From a checkpoint of a small class-conditioned image flow-matching model: num experts 4, layers 6.
Rows from block 3, named by matrix and row number. Rows with one number belong to one attention dimension. Each number is 128 + 32 x the weight over its row's rms, rounded and kept within 0 to 255. All counts start at 0. Numbers have three digits each.
# q: attention query, key and value (stacked) (model.blocks.3.attn.qkv.weight, 1152x384, the q third), inputs 0-191
# k: attention query, key and value (stacked) (model.blocks.3.attn.qkv.weight, 1152x384, the k third), inputs 0-191
q.302:100129109092113165107137085105105155173104134124127135103167058095075136158136116179141071124118099116145211106127099122104158158171125171080061113188139158151148144168161153134101162130132066168158112103097123143154187100103123175133083151103139130103084150151118068139084136216143117047129136131126150120114160126059110075108119128119196146114162163151176153151042122128121116137207118115150139147146076151160110134136130101152129143093153108102136102134126164143136136153125128145094099119123182164180137188145144154163133096180140130149068096090155172164176130116153077158
q.303:125157109143167089182101195102135071095082124130160144148151133105124134103133086073096224096144118084180138148164074112089123121066138101129171135064084130147111151088109124108116073179133145134104146140108161175142081164124105139170112131210123096107092132122141175168120156055099120189118198136102074117156108115082092167129120127098039130143095141115125091090186124118135119167082107104129112069152142138112146120114149086137119157139170092137106089133122105129132143143115113107146126139113088107087108095117185097067149175100153121167188136123112110072140146148044118061
q.304:145153119188112108100130140125129177115093146171105146146112248125140121051143171107098158164137076121122154147164196159085050158152137085135075128130062121116159163146149098148061063148171130145090173146113073116140115084149137102067197131147137107145152141111140113164118071109084134161127101126145171153150093136095136110147058115168163157097125149099074092074178110117170115075105117165144120155140134129100123142142183185109095132107105103077133107125128139156089116153119151169153192093132106077077191156141069137049083124162141134144134102168167120167106196099114120078
q.305:148179083137082192119109080125159193138149138137120134143170132108154100136119129164104042166126169142106092153099126120205180120211107156146089131115130159141129121159116096107176043128126124078099132114140096136097106092158131118113185095086123119115122114122067111069106090159108100143109073136111136142174134115117225071113131121120181121104132072162113159136117111125125138046124185179132146165081153101118130111121143133118114072126061076068177182164129143111188144112139179163161186113145165081128097117131089125148118096150094092084079062145089124144097157113154191132
q.306:035090153118135136176130151130123153125118122123130133077128150087099156086139116120143148120120090149155167123148106106083134171105135139089099117064124162154121137096094162108149058121096088148191091099111122141219137128052105174151112159195133090113085137155130095164080153119108177098124240150093118111114136150087115176129095123099081118145153165105142120119109130131105093093145042078110138095168102159146107115157137079121103149087176099103092082167115147152137132192132084131123054139119126108105184184113199133089159141134149160155154141089169168153143154113098063113
q.307:167130155049084146135123076182166134137109082121156133124167085130156130214114092180171114144122171126159142141102106127194184068189162139144142140168173093127081102134096090139167054142102135115095168128099145147062093160202158145162113127075114160084151114133080145092158156160137119136171087117131148117132145075125169067117109132114136084149170117119154167186098072124112142182100160147136150109134148109105105141057089091130209093119096158134153164143136135114140128091130155073116177156124179178178070137135112154186162099085125097124111147133095113074137108133141202149
q.308:184179138129131087118139058149136215114085156084142186166110150138160079118113155119114116141123118164090091127174097150114123158185057138093134188147093088148090153134173140140082226133104118150124100146135121135144114113136143118079124165103135143111159132172023133119108137119152080146156110167133079136126138105046159124153058148110127146165173098141095158169126129120107098074142089117130145128215132157155115200107112163098124156126168044172160145105128155111144127145139156133111186169174115117184086147148147116110122140158110114128115087118128174125076125158173085123
q.309:137166099131125138151117173156159130133148123138147125167136143158160117175130096088088114122109173133122080138100100145200129079159140120176185127073125118124095103139107109149193127124121151075101180132144147123045064126181166123147182108096118131095155095100094181085139095116129134154149052123126100133134115117172146065149173117122088136108098055118119115111203162108140164179046205162131151114099166113100114131085106140103155064210121127147158179133129121104165130107133171106186160107121142120129094066110109090123145137106121110120127052143109081120106127125128213154
q.310:154096157106156111196115075125142149129143111097161095116124091102154118207114132137176075108102157161156093135115075139236197184110090151127161140107192098134139116124082158124182209095086151148176112096117147068072087170085127125176155178107121157133110129188095108136174121126152146099150145130156138113140139159110120157106185147101133114133120129102144129165117100092110109076130151137127110135109143153129081204144143042137179103170178137154161140175169172078139126122135123071139144164122162152130103141130213109186136153113150141138134168082129118106188115094110146101
q.311:160193112148094166095132155154114138126120126130143099070082233141128105111120123014139128114139135106131126117084155139107123131086112122102137141163148068113136106118167135137167212137157089119116126134129125137170077168097145066157165143122125169103136157157195152158159160069153115129106082165139098104149124138030127142175154145107121100124117148056141082142117098110137102114115131158132138119093084103121172102137135140096110162145136104160156119112119104152116125128113144105110153132095104158160168077148143132177150182133119124097153223184212097061062109171071098116
q.312:160182090165165122112172109047118056120105137135117121145134186097164126090151111141115153072180144096162130144148112140085097117086091070166111121106115093115191138141187114152114160190117145136130159132104162132102159151171087168098084123124094152147116085082176121168116148171101157109139134113162152129139097115128096145096156160141195162118073170090099112127173140130144095156134154153148089188124168120146122119125185135150126144095136220084134102105136083123099116105114111133146101148120126164112116056115137107148143162186158117138086143121172087069175105109126137136
q.313:168167056130114140098149155130152093122119141145133109129115107166140136146129132168092121132109160117143149136119124099162119055178179123168149090145114149103152112154098061142157144129126132105090172134107161131089174086169147150134102055065140151079097087085173161086142070143133091142126083112135145096127110123161129060151153107110137150118092093145144158087114174157099154173090168149135103163089135074141138154115078137172126089146106198135136170113124084125165117089140126109121148106127152185201102081108054158125142131143109133145055083192107082125149101115131198154
q.314:071147101120097114090158177167103188133103102156128172109114176122073101135117165141059088176134146122158150124095107047092106099234185114129092103158147176165134128148106113123150106103109071063133101108089110151177201083173142205160108090092157099129141116078128134068147146157128145142119142145104175138099120099164129070149086087090118135114156091147124123121029118145060142147114122113115177140179111091155125106140072210132092081060112100087120102117106114103146108135147096143121105120146127148188117145135071131111143155140121122143077050154083174183107082139091153163
q.315:156119187180131102132111125184144107104125123133124128146085197205144112110125166082087141126117134167103072123133107169156106127101089149172191163064115095087089152112121146155094154131162181121113154180168101094135091165089115070112123161122140141106188150141068183138114064068131075190188073144176083171131110160093170144148119117141104185149086081114101141108184179119135139072120160131122130153117130165098147129094173166097104138202132091194143164114137143142120162148137152119130188155134106106082169126145159130115110182090091126124170132146177140156080143133090107101
q.316:079137114168150134134151118136118171073129129134162163139090101136102146060136157091069159121116107113207148083117080115112158087114107174093159127031096160119129149098091113106098184130072095133122106151141115145193138150098134142138115144173129111075094154118144139165117153124109080193115226139110150105165090167090120173135095123102065109125100134199113149081148182132087136108104091092143122077146110127134132141157120121185070136131159164163105094156076084155098134144112100108150080168142113103157127142094121144051139098123144129165120092110124116153115172153096075098
q.317:132090095144046137134141161128095107128124153148110147104028207188164142182132177127161111116168127119093110138118143117115096116103186100130129144084140128099122169151160185163147190128134139110136140151026132148128115118118113120148108126084141089202099038100114087141106090093158164134129095096172156170122124118182112103125151133182154140122111123075086119055130171138141129104110140115159155179148131133157129088150150157186106078121123131053138134100132068128093145132162135119149105106097135131137186096153091113171157151145118104138128158159152106198153130079172130137
q.318:147168054134130110149112128094140097104159195113142103120110228146164099184137100056085129148142135128186105147112115118144119136106144177193175122125125082110140127143152137131139247132131150109114133143096101143128031140097104078166173140121128090135125093123087123131167065091149140126142076127133110173139115165116078116098165121174116165109146112068135100102163137087161146129066154138096131140092113117141158161124169138147091105192147096146120129114125118118102120154118151139168146078121087100114134091134116104153084196124099141163146114110154097176139159081095123123
q.319:126097138091162112166128127117156089156180154119114098108201110170127169201141102100142107129112155117141119107111130192150112100094169168185164103102144130133132116130107144114199226075138129123142164099119150089094116128101143134159091108104136132174100114112134169075144094091175123095130086136168108121121131140199111122065224122142113115093128096086166112145124198132129162145125171119118116082101151141114170111118094110200147102227183155148111160084157116109102142101140131107149066096122156179163123037100114133164126159152108173086126109111139122147187112121101148122
q.320:190110177093077131110111155186186102137158124155134163147129143122159151115131097143164166106131143121127068145172103129128124152139093080153074139082127089083078103129136158195151000128142121133120189155105119148123136124135113106081165143147107145122161096120102113106094105111112136133155088106107105134106121112081174122153140123137143162139147105063062135137196154116157104062115141155162149110156153179126107144090169128088171152120142105122172158143173103122121159154139145069111185145096114166075111162130173107147149105081108076111136067129184133052120175167165122119
q.321:080113104149082111191107146148108163067108113140125185141113211130148131097132173160121121150124115160056144108141144125075061130157170113099127178061126162194143150116108135099156151138087081109116104105106115163151098094102156148146131095153133097125095128149092145133102176060137108159131170146119109089156120128183151169146060120147058108110169130113075115082122132130101154077085052089113114105129133115136115097156114114105088101092129122094079092164081106115136104150122106169161143127166107098150157175160081113037107132131161155119165143100151128203057157139143114091
q.322:104177111104144100085166163177102141124092109120117125168125083102085102076133132104065117119105116121189119097106104088118160096194104119123124104184107179144148109135073047136210155100109055138118107108134159161147192129157141199102136106135142134085117175108189130106150133173108185147105133139078155099135114138078131062112120100093140135103156115206140098170098120121048135161152131142137164088097144099132122179120069171133113133103136112111107122117091144119159108128123134145094094144169122106133074090114107141088140112181117126146069026111132140135117128162149164172
q.323:110090149060066147144124147162136145143147094148121117074074150131124147138113172183199108097144167128118149137115128097085102155117209116098147104137185098147060093119142167115124106088154156137162095116079096122131139152104155153182110123083110148154137112127144112104121157102151101128152185125156151140099163127239121113166133128158124127156148114117149163138048113146101120117127053107146153120170092129134124082152064101141154073056084157102112127131118120108165121102158094103101135114101146162182161163168093151180172158104134143083167255177127115137124088115106117133
q.324:209115131175163147083118043122125049116118129130117156147106091168191138107120102155105152160152107116134101123134188176136139111112097128188145126122067110072141174103151119144063118169190181126086180162129106133047143146159094088118102129146103105124163118099104135150153061149111153167109073114142097182136130094175176141114120122203149095140097125133137212119194115132188152138112154153105090195170162156118135139088167128183153177116103170149140174101175088168121114124128165102137149130119122105115160124111111129149134072137092100118142118118084084101146142143137140109
q.325:134153195131162084100133171171139198138175141115147128148106178139081109105114207088161141137138126153110090117166151165038104161114080114096102138103146087119116140121164166131076224066135134165132067151100134081219126180065195106106131195116153160149164129186132138163121171125159108154144179156163143113095139155093095148171113125172123141177120119138123161153138189115103102117162098090132147104238077133161115124120112163110123166091170120190113095088102125112159136134157127096092075180156120160138155206149144139132141183139151129109165186133165177165105115178118030115
q.326:104141083120106149150158174112113176135107089127139152164206118098143101143124111142134105113102149131083121096096108086129121134156173061105115147136159150172158110157132116082180220144106095101143161055074195151083117071188158179130094081105127118133094104095103102053122186113144114117150161090091151078131140111147097105083098143085095149104184115123118105150128126145099125202103113119143150073125163093125074125145095105084130075127126148075131104146108114108123111103133123133138110133145123153138065112107083104075106106128158124126103120106073148143173154137156207171
q.327:162152111117128142120134090109121139143073169120086090090081111066148169156158118190098098110164106106116174155140067086114101147115048144110049139121130092104150157153159183163173037112097176170102126141051118110137168136086097177066109161122127125155112127130100113136113134151118121087119117121120112122082161113107091141109164127078173092139094141104110116127106126128111098084133128133170121189145123183143134175119143144179132173135179077104128118114159136140137102147122095147116179158125112129136119101139176128160123150169112126169120108121157174096163131111150107095
q.328:138073161121146101154115115120119033117128131136166106104098132158103160154138094082113206106136131089209121136114113144136153138043114137130153104107114076117091097090087166131131066112157159125135117179141125139135096206119084093175104134205113078140145139126147133186184161091134148170106194102112118135115114108124086176126124147100059094135061162157117098101185105133146134168102103092147130066140129159101119138139136126168148156137137154182121111143151105152090131154122102067144131133096098115085141099114188121155158201080150109179196187144143116076178106135056108101
q.329:081159093083139120211102141129143096129125145112102133148154108120140109176122094167091119126081115125143177109109074122161124121145182107127205099109165178155109165121086121105175088119119120094175166071126120118110092077136152151175171127141107115105114126096091131106133107125117177109144126126101058092157144147120123107110149121137098185085109110131163092081179138120141191106044150159127106071074141117137122116115098037200146070139132085107129139139107130103143197126113139097196122095098117160112108128077063095083123057099166147128166081070124071095095167099130190117
q.330:120184024147125130104159192077143116109118139157104115125148175071137089121142081099073127109112143091161150118111082081167112125150163104126153136126101140135147104162142068125168145183108109096109167105113165154094104111178104162118136068125130117051086143092185135099135141103120086128122112122092105123154099120130111106116158128054123161072110120099121103130152151140104103166086160132142144124087150134147126149136107129120100124174131193106126093144107090111109091112119099131140154114125120148118066027101142100100108194120122118150069044140128131096185140133109170165
q.331:130107138160119151138088200106133104132159163134146158140096221171160089149107128079146124118136134140092061155114168139106130156073141088165148182099111121110101147137177118115135144147161196080121143098117133095128062123126085090150194120140136085199179091108108117144150104069142158121100076124173076174139128116162144164126151133202108147136053093140114099090208149139171145116092135150130139145137143175109158038113176155095091117184116114092129133102132119121105140124144160105141112134124108103053157111132105098142124129088132111045180154149129069125136148146109165060
q.332:149124132042096136090136148194144152150154127123164164179123135143134135154107143164196159132137136138055109135082189121090079107132181068131089121191155112148092115145177152138132104104113120111133151126042158164136109141182147155114107110109139137169182085109157133093180165108142209109118134108162152144055170059151109089134092120151127116138180102114116148120091082148116091162150129135124185141196148135117128076138148184083166074066095073088140128072139108077100092087136131082116101120126111153122112165160048118189128123085147118091163202153129141100164088165134160104
q.333:131140122205110121148108085124116148067132137127103182198112165143159136106137161164084151179138096155072134114145150174070054112110144126121121174076101163154172191152156107115087148166097119137126137131117111165187089049129123134093141157159134116121111127121055129128084119092115114142160126126143108092159114152093153171106066129165146129118171119121073135065176133141168155058094088120119096133144146130125135107145161097111109117091127087102105120126125118130103138149118171163197139118161094115099140163144075093046088094128151166135155086068124115170054204106174060103
q.334:154108132164157159103140097100115129133126186116110084072109160156144129097135115089142128109132116156125114145123158145105152171071127101127123145160125061100152123141180166159061255193197128120155098162129097104185124167081097095119098177133125141171110092156164057150126096144173145079095127158163147174148135136135096145134151158144184191146107182148128133132113156129166112144195136108114108169125088131153122113151197150094101145079149204153130105115150132111070136143128132133089109120100135132177162154145157144177130191136107099120106173184186118127177129086129075167
q.335:095071133112145099145117211119140086179179151129118096102191123118108158172135120118179157147131127125129151123139141151132102204108152164137124076058132171112118129159093155156102016079156164150156131118099092101122154062098135157148141128125157113161125090113171093133131086126131116087181115082129189161090140156167104139163192102165112138123103111152131107104167189151141168172147141163122140132105130155136147150165117125134130093198141064112112138097131143148110145143150142127108089118120122137037161137117073134125129091117145136152188075119107099188157117079142163133
q.336:083082143117175101118131170116145109123159134118135167134073126106121128066161112139169136114099079101095126095207055127117125129158090126083152073163130175141098149110142160119039093255123154153081109124051070157119161129129121150121174140162115119108123149142163092106204138154117075133187138095083121152110131144071078145150129127152133087153106090083091086124119108105134129118129067087172111079135129146118124111119112098093108156143120000073126142087148132123137084124134111179129122137143123069074120132105088122096132123092121092131130144109172152166117146131036144089
q.337:090130154091087093143149135127088128110132111107154112091144109070104144135123118162172085106118142116060128118125148150128163167088128050084105043163146126122138099136157134160162111111093130083162087114075176139095100157101117172115070133131092126112111116140137103132061148142129048086064180157157116093135136128165098120121175123104117093092141146086130075125104131123100126119140135134158152103082117132141129135120130090144145153139169225146097074106132122114146090113153132097086089164110119153178065126101129133109173134111143140181105140121151152206200095101119106138
k.302:118111138116145096115163125116108166143122144112094103074144100073101130152175120199144045132155120117172167132139112070090161138127135138090078136122134157141164107152147132116158121119100073104156132116116148152114217090080132147100107160100114136129065132131136045113084136161146157025142163136098140128108142110142106119128120113147177130157165188097180107157016124132131117158162102139116147162134111104148110131161129090117125100087145114092116112150126156129148128140119093174051112141093167129188109165121127145135098091189141120144097139099156197145146130099143110153
k.303:103121091146140130161109131094140082124122157179128133142111135155129139096122112093087183117113121149105128139150101144123070136106121122101151072046089106114128153103070164120138114150152156157153127096168087100205072149153085106167171097255170127082122105119147162161110175089137102198143148096112108127133094134099101199096154152084073141115073146146092101141209136108129111130102075126132144071148078161158126142118104087184133185195172127175101121167095075111089133130104097088193098142139065157065148119117180080103151133080130137138183114158155121142113142180129098101
k.304:159137126174136139096130084129101055099138118156099136154085206145166124121111143130076227116140094113121108153149175131071082072126121121127149147186105142096121153134186111108058054153171169123100166156136125142178159135185083115092128092155132111083161154087130178140166083092091134122108115113141112155141125099129121147138092139178152112130126156213040160100185131144152149108139127108088088166116137128119176119114137180100083168087060128103113149094163102131126080084113173176132085100109071120136143100125148125133073132076100121084154093153095109149108122154168124087
k.305:163153125119146178110142112134111167108146102103128140127142189132143111159110115152131087135135153114153142118158097121131150106177135155178145197157120132134134122185194108137114072148136135107097159145108114122047144122183144146081049107000093148127170116122066153085124085154120151087130045127141122130133120120159084084119099110126183147071149101089139133110081155135132154087090172127095078174127145111110107099097111176075160095120136130114155144070186158088159144131128176134118190058143144130160049119140099119133092118147103096079056027116104174118138107100113179163
k.306:115083088091139140161153100106118107128116153129132110088136081094095143125121142131131126111134137113183150120109077108057127154072163126059110108093141122176136128141095198102127064115155083171174096093140154118156140140089102149152128136255131104148043119178132086128110172139185111135151228096116091126117111135103106192107166134102113131148141190156103054142104148117126088135185084113149131089136074140159096105160098044180123133085156096102106083152085117106086147125124056106127079182125108155127127142137180123121140098108147124114137167100161116149145114137138065122
k.307:110180180103131136150121133157130154128140111106124144125189150105103123207110115121129036098107176125101100103141126135162171117229136092148107106077143131142145103162138095158144176134083179090160129138081114113131131137155153116176138156024095139147156114111077152095089123178079139139138113145126176082136158129147109078147127100138109108093125037086176157115118107127113130190063167134146144074203125074130114116096073138117132082158133163135131126135127091117177161156153118109114186092158128124161085147120162112145180164128124139130097147098114171137126119112087175143
k.308:161149193132140054065134099192129183138141102123144156164083130169111135116156139188089102190122123154173101087199075112099127091163096178149115157138122122151110127106136151077149098118126078127081115154060158170072171142096176145061106171086112143090139181139065134134150143145098153136096130112114057100132120116076091124102096128168103142079199118065143120114075093105088105102117147129138123086172111126115119181120138124133141112078146146149125129115105143091129123146094169127080131144123109108168125175165159162104108085155113085135135070071105155134158156202132158116
k.309:144200127144113144144084150160130128107120104119144156173122142168180123149115114085098152136117163137105071140106140132236138102204129117218204158129105144112105110125121076177163148138108170083098148124120099129085085144160137092141147103044145115124166142111129195106151112100096129187135058141131150133123117163109144085108108138112113127095084060133133166097202119122132171137015208135135127109114184100128142125083120161148136092177130163143158156121119111132134121122125158090183188090171113143094091111115101105106123141086101150107101061153103100124105147128129204119
k.310:135104190090149108177156161156150129172124117120151068150167080113143123241118146143150097145110141138158082122130051151214187177107087091140173151076188097145093104107087191113152124113112140132143123108119154117052068137077191121152124167055112146180073127188071114111076140158145119115174134123095071068076141142150110091100157124132112093102154118120136072163133179110112118111147168132143138121103126135130108183123106057110180076160108105141138166119124182130133160164146125077141123169124131119143096125112171128159154127179153138113115155063136097094154108090120152183
k.311:116122115107132077141067113139143081109112155160171184139156045169114108063141097098116230124092090131106073182113126151146167066094143128152149096206112118104074088078117127130096161139138168119148143141123069156216070143086123055172155108149163133150151151110100163135169143069054098163161121159133096188128111124076178146126111142100103168187129106168143113146170085106122159119109101128117153130117122151143155119120136098145128171118084165152118139127135131135118140127107136114132135174108094152131175150111151175129112226050111129121143167159126132062079122158148115102
k.312:107112074173130132119139190038136077163120144184090116134149097116127128132158088148130136100117086113064153122137125095137069139085079142101082083153137138119160121132107126094133161150110153127159134107103152145153150071126111107123227134134136121132053106107148070148106140148124180107101119148119150125143113113167129130126138147151203098136082147093138094160139081145138130188167109144125143153112132136115139096157181069131110178152089051097059127155162145151131100125133126158129146123100133090102162082104127120142109089203131121193139111135124155160098121117194067137
k.313:082174109164089125121121148127146160121141121119096169121147162139127130145143124104119088116128122114068142139074162118200144110195150120160155124159093166114136105136139040178143205134067153082125134122131081123123139105153127118168162074043139117134190131080168151104146112146104147132099060190097200137125129132160137039170097113134160104131095081121154162140119088137143167160112149157102167118095155072112145158101098195105081102158119081154106111137113145133143161115162142168137164073150152107097121101117068152144125132117110153200097094154112145143134121079138127143
k.314:092146116116066151088182117171108184117137140085115177124103150147080146127124122152126102129156141119151155104121135103078149099230182176140099102187099186179151099166149079165176116142098082129078103133107172161142162113094112196122158083089118102083118145110177107081122133147109101126090142141121124122120120118121111070155070104108137133108176098162108119145065100138086120132103119116129192074085122079142129132112071115117070085089125098140117124134094143114168135130161111151089121111119144126172110175178073142132131066104124109170072089137146152169132107168159140123
k.315:166144195164140100122091091163138099131141120137156113175046152206178114099100141081107160139125100144110041160144162144194157109118090129178181161099130099090091136093097101133147121150152166136085107154116117078128073175152144062123130122131163134159205169112091147124166093095128139172101061155134128168119115131093149152103136122170100112126100090146106160123210126119124152084129176116094121164162123155102156142113158177135123166169105054178155140104149118130119151140108180141162159128146122104066143114120124151120116151142094154072162104184100103130111129153127120076
k.316:108116094167108116126095148123156126105097121152151091130111107178140141060126110124090147142127119148135167100154117109110121135115183098075151119104093149158124135089087168058128123114141044155137112092203132126166119118101119140126116124255172105101093130130103130131123159109187152173166187134069072117119100139137101165149096099134057177105104170128135111099138167108122120106114059108106125089188074171127132182150137088184087128150143067148138110164082138103130182111098078143158065106136122117078170132146135131064134139112119112170171082152129116148154169142140091109
k.317:117108130186118148127166161105118093140153103108141132130087162103171135179161137136127159161161108111135107151093177101199115171093154174191151143212189105117148114083173165120132142174118139086125136128142089169119134100084127122103188153100106084150110118107170075101185121164096135133098113137117109147115147119192122088185106139161207101120127138127111071161123106161123145134098191131082119170104137120088141084136164140086073127064081114040127153124148161144122181158154137141124144116117136099104141109104062122146120116135146130153118112133176039158067132068112181122
k.318:144119102154110091167126166139113076120085132141142120123091113179179124175154113132088166138146096133131102164104153109210137108101127155194231146163126148081086137060135172135162158129166127087109151133140117159113049106126136064144126112119146097117108167124101157110113082098102102156103069120112082164129088115071151094099089172149139109137106119186125105138166149127121145132094181117135139196042139176113150172141169133134103163104100117117125169115147130151125081120142155128157149134124127126075149122095120156130109171104120145120135093170170046119096163084086168067
k.319:123165082119162124138133203136135164130090083096170086159136064142177138146142105124142120120123131146051106120077106096237197173070094068197209171101132148094091110103146142168147206104107133092118086122161134115095068107091129080145098106092136141172143122109155085115085146102137114111163064163104115142089143128163140101137141112143113169140062123151188124112131134119122155148108187137115153158113128133110141145151183111160134099166139074160160134127119147129120113110112117094142154120103167125076179117100074138126093164101167146163101149142146052082142170054117143164
k.320:174205146089157134130107091121130108157116113123094130117093182118160099144091125086099128140111161106141110159150111137132118115125081118147141163125109115128149124185147106178120000130156218132150151135100137085076146211178109094103145185079112154113096096127124129148195148096132163136121103117200135170122142153185101178161172131142123122081084127090103158133167072105168132157100201153124082167228136123153126072085115142128152148118203166072137126120121109072080184148096138129154147127129109166166086095145177079102149151152110127088108139113128091200134103141183143113
k.321:146109094155083164122130079134155151115143097090162145172124160097120122095135137157097200162128126138127120085107124109090068130131191161105150121155156129148149174095121155051078134159101095123130100141102145181156100100156113192084125117255111081120114148170091146123161167122125091190111178073108096081165111116086086174130059148104108131096232139098087098093146102135104085100056112107148130034138116108134115068152082122143113092050073164086154126123075118136117099088105142114167086122143071101097097090132098126069117102074148091115146115096093106136114133138092188174
k.322:103162127155082093066124122138142170133078127128105157150120129167088135084146117149086109156107133178117153088091128125109146108223155104121081109133060183163135090173125058175135105138089088126130152104132185122153172073125129154146134070088149123042125138079154161085104135098123098100129135171110111151084114148121129099125076091092099154097176110131149159109099138117121154130125130123147176104130127094161115197137111147127106094132154109172131102139105133137139094114123079138092109140126136157213139185154119136075104116105102149164069029130126197132161122207161105125
k.323:114075155098114174153158131158158169126183131087148160080176091061078139173091181106192105109114123104083143129111154124137155124133177153115087084166197124128151129102117153120116168119058146111129105129047095146163115132124172164162142130150119110192160118172158118116165157174107113125106142139119149069131166116122136141175149144112144066172168108094139068147074072148091108164120123101117147078142127063125120055124057129085132120093082134110107116122111156152115169135167130124120095142138158120112116134118103143199158128102158140137123246089124150133118092087108153146
k.324:156156163163112122108105152102127108112103132169105139154054185206151123124121125103110158116178119139131104124208171134130083118131104130136156125130085095088097167148166101143098149149141165130098154206166144107125132143187111092091106150100137110105180085080083170153117072127148181166118087112157125178187138106164154116105109123202133133117128108117101181109171181136176129154141132159147100164171147165086158142107171238136113199129142117143129161122147068128077125101120158167134190092150097111074130107129139113099131163140099125137197083153130106136177159123149122102
k.325:133077222114116098111126132185129132158100108126167150126098083173111131068136161144153159124113088139130091128107105107117144126091110150103100110130143111160062101091119187100156111089116082145142118125087150153120145168056183145108152179195118120185148209138124093147163163109108156128148193165149074116081119121117143178136135136173093163154205174127121055131087026135099105109189092101131149115191115143121130132160145085119144130054103134124117116135091174117079113139117122141065074185093143114168157141147134176135133088111130135114141177113128107132122100179172090095
k.326:114142095119117152126157140149125169109143084093125124178196154056124132163141125193137130168111154135162129086104096118152125108157151141104130145140146185158140124107106095116125172103038068103114146103095172182082135084126136193110140105106095134108083152174159162107140187128111129125138139111113128056153138126175127098142092120108118081084185134109125094091112107115093138140052166129165135064081187075110102097145106076098148032101111215071104140136104177120146084140127147084142106120128115127208093093127083105077115098151167123133074102069134117112082097134103191182
k.327:171133131132144104117166134113109107179159123128070143098106112079086136180145090144153101152149152100101153117181077129078058178124093150151094065138103125131179129183140139151137040179152140153132148107105141131079203084134088148085126154099098150094086078071197082145102098174107153077114104150138142140099140095156121152146154123148180119103125128038156127137068141131158115182151122175122141148134103136166140217106137128147133136106156046121124112118175136109149190135143127160075133124102138159113140151128154113157125080192156106202117092117159133191126117145154093125
k.328:078112116129126122175127165106150066134139156164137120123145105117151121142088115047117166106146128127125134152132120154145109129089119089115140080079130096106114150109071168138131107148176160186144137109214115107188066172121095108210156108231163119138096086121149154147068135113127112215140179115146141161137100133123142172111181131120059103134070121165078137137210163111120100149152108114130150122116084183152140150113151103156113210178162128177120133151112074117085168148142108098175110123141091151058164119129187077131193160064120144149174154177155098141149150145108085064
k.329:125162094130107179201095130116145127097096090122135124159067128118169123220122116112141113121138173123116156129161158111181147143111196137130190198109114175112148115121100091168137049121076122114143109105143098079089088108152101114149137116145121122073084116124106163107171132101168116095137069136114134099127114154136094106182158115075133158088090133069155139113199178114139179152014174149126124139136137099129127120127093103189139053248177104139174138147119098136140112128109099107194134116137137161087108122118129085092116133148167174106064112119163052188156188098125181164
k.330:140195037156113107126116176109121110129120138127108157140182115110155138110155091118064144122090104118103141157090093123154123061169133120170151114169077186108164102110095074152166147129109136105103166075126126158141144072145107110162187055099144124111087129110185155105137112082094140122104086152118184140133085143125136092150081110060141115111110105150089126126154126122131173166074146171124172131008169064145133146113109130119118113174115119100095142159109129132140133124134137152160124126124100160138126115120091129093094108158133138175088066177129146111039117160193129129
k.331:150109107115129179137107137134107105112144093131145131164092160154182135121121131106149234135142122122155082168153143183175114114072113122150174169152144125112091141080156178117095098138167148142093149181123095121121086174146146073094154131119113129145140147116109177100166120042109133162143094083162121161131115133122144139119120163097125141135142132156072110123199152150162144081095186117115088143101150156091163035122177165096167135120097163103156168102172132115083145120129173102177142103120089132092122081121126100123128164119121123051169116158151051082071124130151153139
k.332:116074192110106165107160154171118128139111090113102197147117187090118124183124147136183182164136133142143091128114145140056094120156129141141099107226150126129101124129176088185114142122144170109100133168095139118131172130142147165086126108063093116139175148104173144121139142122053086154141096116172126132124167089183162164137150140149136067138198086171110124117132093144123128151094135129167141053103169093154136038116098168091142113034133232132138155094152146143096111142161158144070163120122121126202141125159133094131149161091144132120128181101171090141074080170096178121
k.333:151136099182139133107123079099121132096083090122108113166058220142157120064150115181087164153139098125154147108171144100061072143115141169096172180131118120129141199083141150063082127154126106112111140147116141135083139115169083159023076147212112103089139141131057134159161137153151138134111133071108050131188123106101092167100060138174122146089170187101141134069164111126137130086078117112125078144173151134123115100168183164159096103079118148098152120142136098123122054096068145159145150109142083080097134122130133126041071120157122103103155122102114084166142170124095182127
k.334:119092145121155098107146155103112068157162144149159132103156108104119125135148138129134138149147078088177114174091138136123141094057086118150104136187182120111097082080143184070149216068159087141138138138152160182112147123076149084129177146119124103182089170150125092152100114113124138118121159121134124153109108098074183121084120159143157113178161168172122077169101110156125102108222130112111134201058126186105154092168199110092107184098073127081101145127145181160107121126137141140093130161105154088116174087099125173171097135155126108102146157130159131087110112120128108086
k.335:134077109127144158156135124100096100149151127109083086100072131105182144178118164123149130093136169112132138165136123111190147168082126096143149168088137147115149125135138112168153047093145142120141130076166124069064133156131096116122128115112131148182092134122222078090186094092184066060181102150147142139064153158227105134175227126112162124131041188157103126134119145123157134137149182119090088205057131112117123150115141136107107113175179148068179125123155145122137119130170092143154058121111171141106118149124083113161115095119147178136086151161129050183116135070124105127
k.336:108071107077097170151122135137117158129097159117097154067111119139104133182116134004105130103114152114151161129182082073082132153147170065123127130148103118157123143152121155143196094161129094144128128166139093130211097131117116127131194166171127125077100137160167104112163144098160173115095104100173112165106059132122131125149103134133049152145179161175150090111123109155137112207093096132135160147163109167134090098145122113128131100132138142098084121138125162112131205124138122127137108143122101186183098160139127119138159186095124121104107141103154050171063117139100073097
k.337:118073187117134164164140055132125135144097137146141103104109053124102123215111135171115079136121131135155137117083096050083157178130137255121105117127155135157151144116143159089150124070133102147118111113114119169096112165090147156130180179088156121130120154145149118115135103129117167104112142149136109148130133137127069108100136133206093123177183170077118103143049114160110100099159149118151152113153123130113141101136134097165115093109082130105101140117128129148148193153117107159138154156122110106201125190138224126203158148128140132134129165107179157084135133086066134070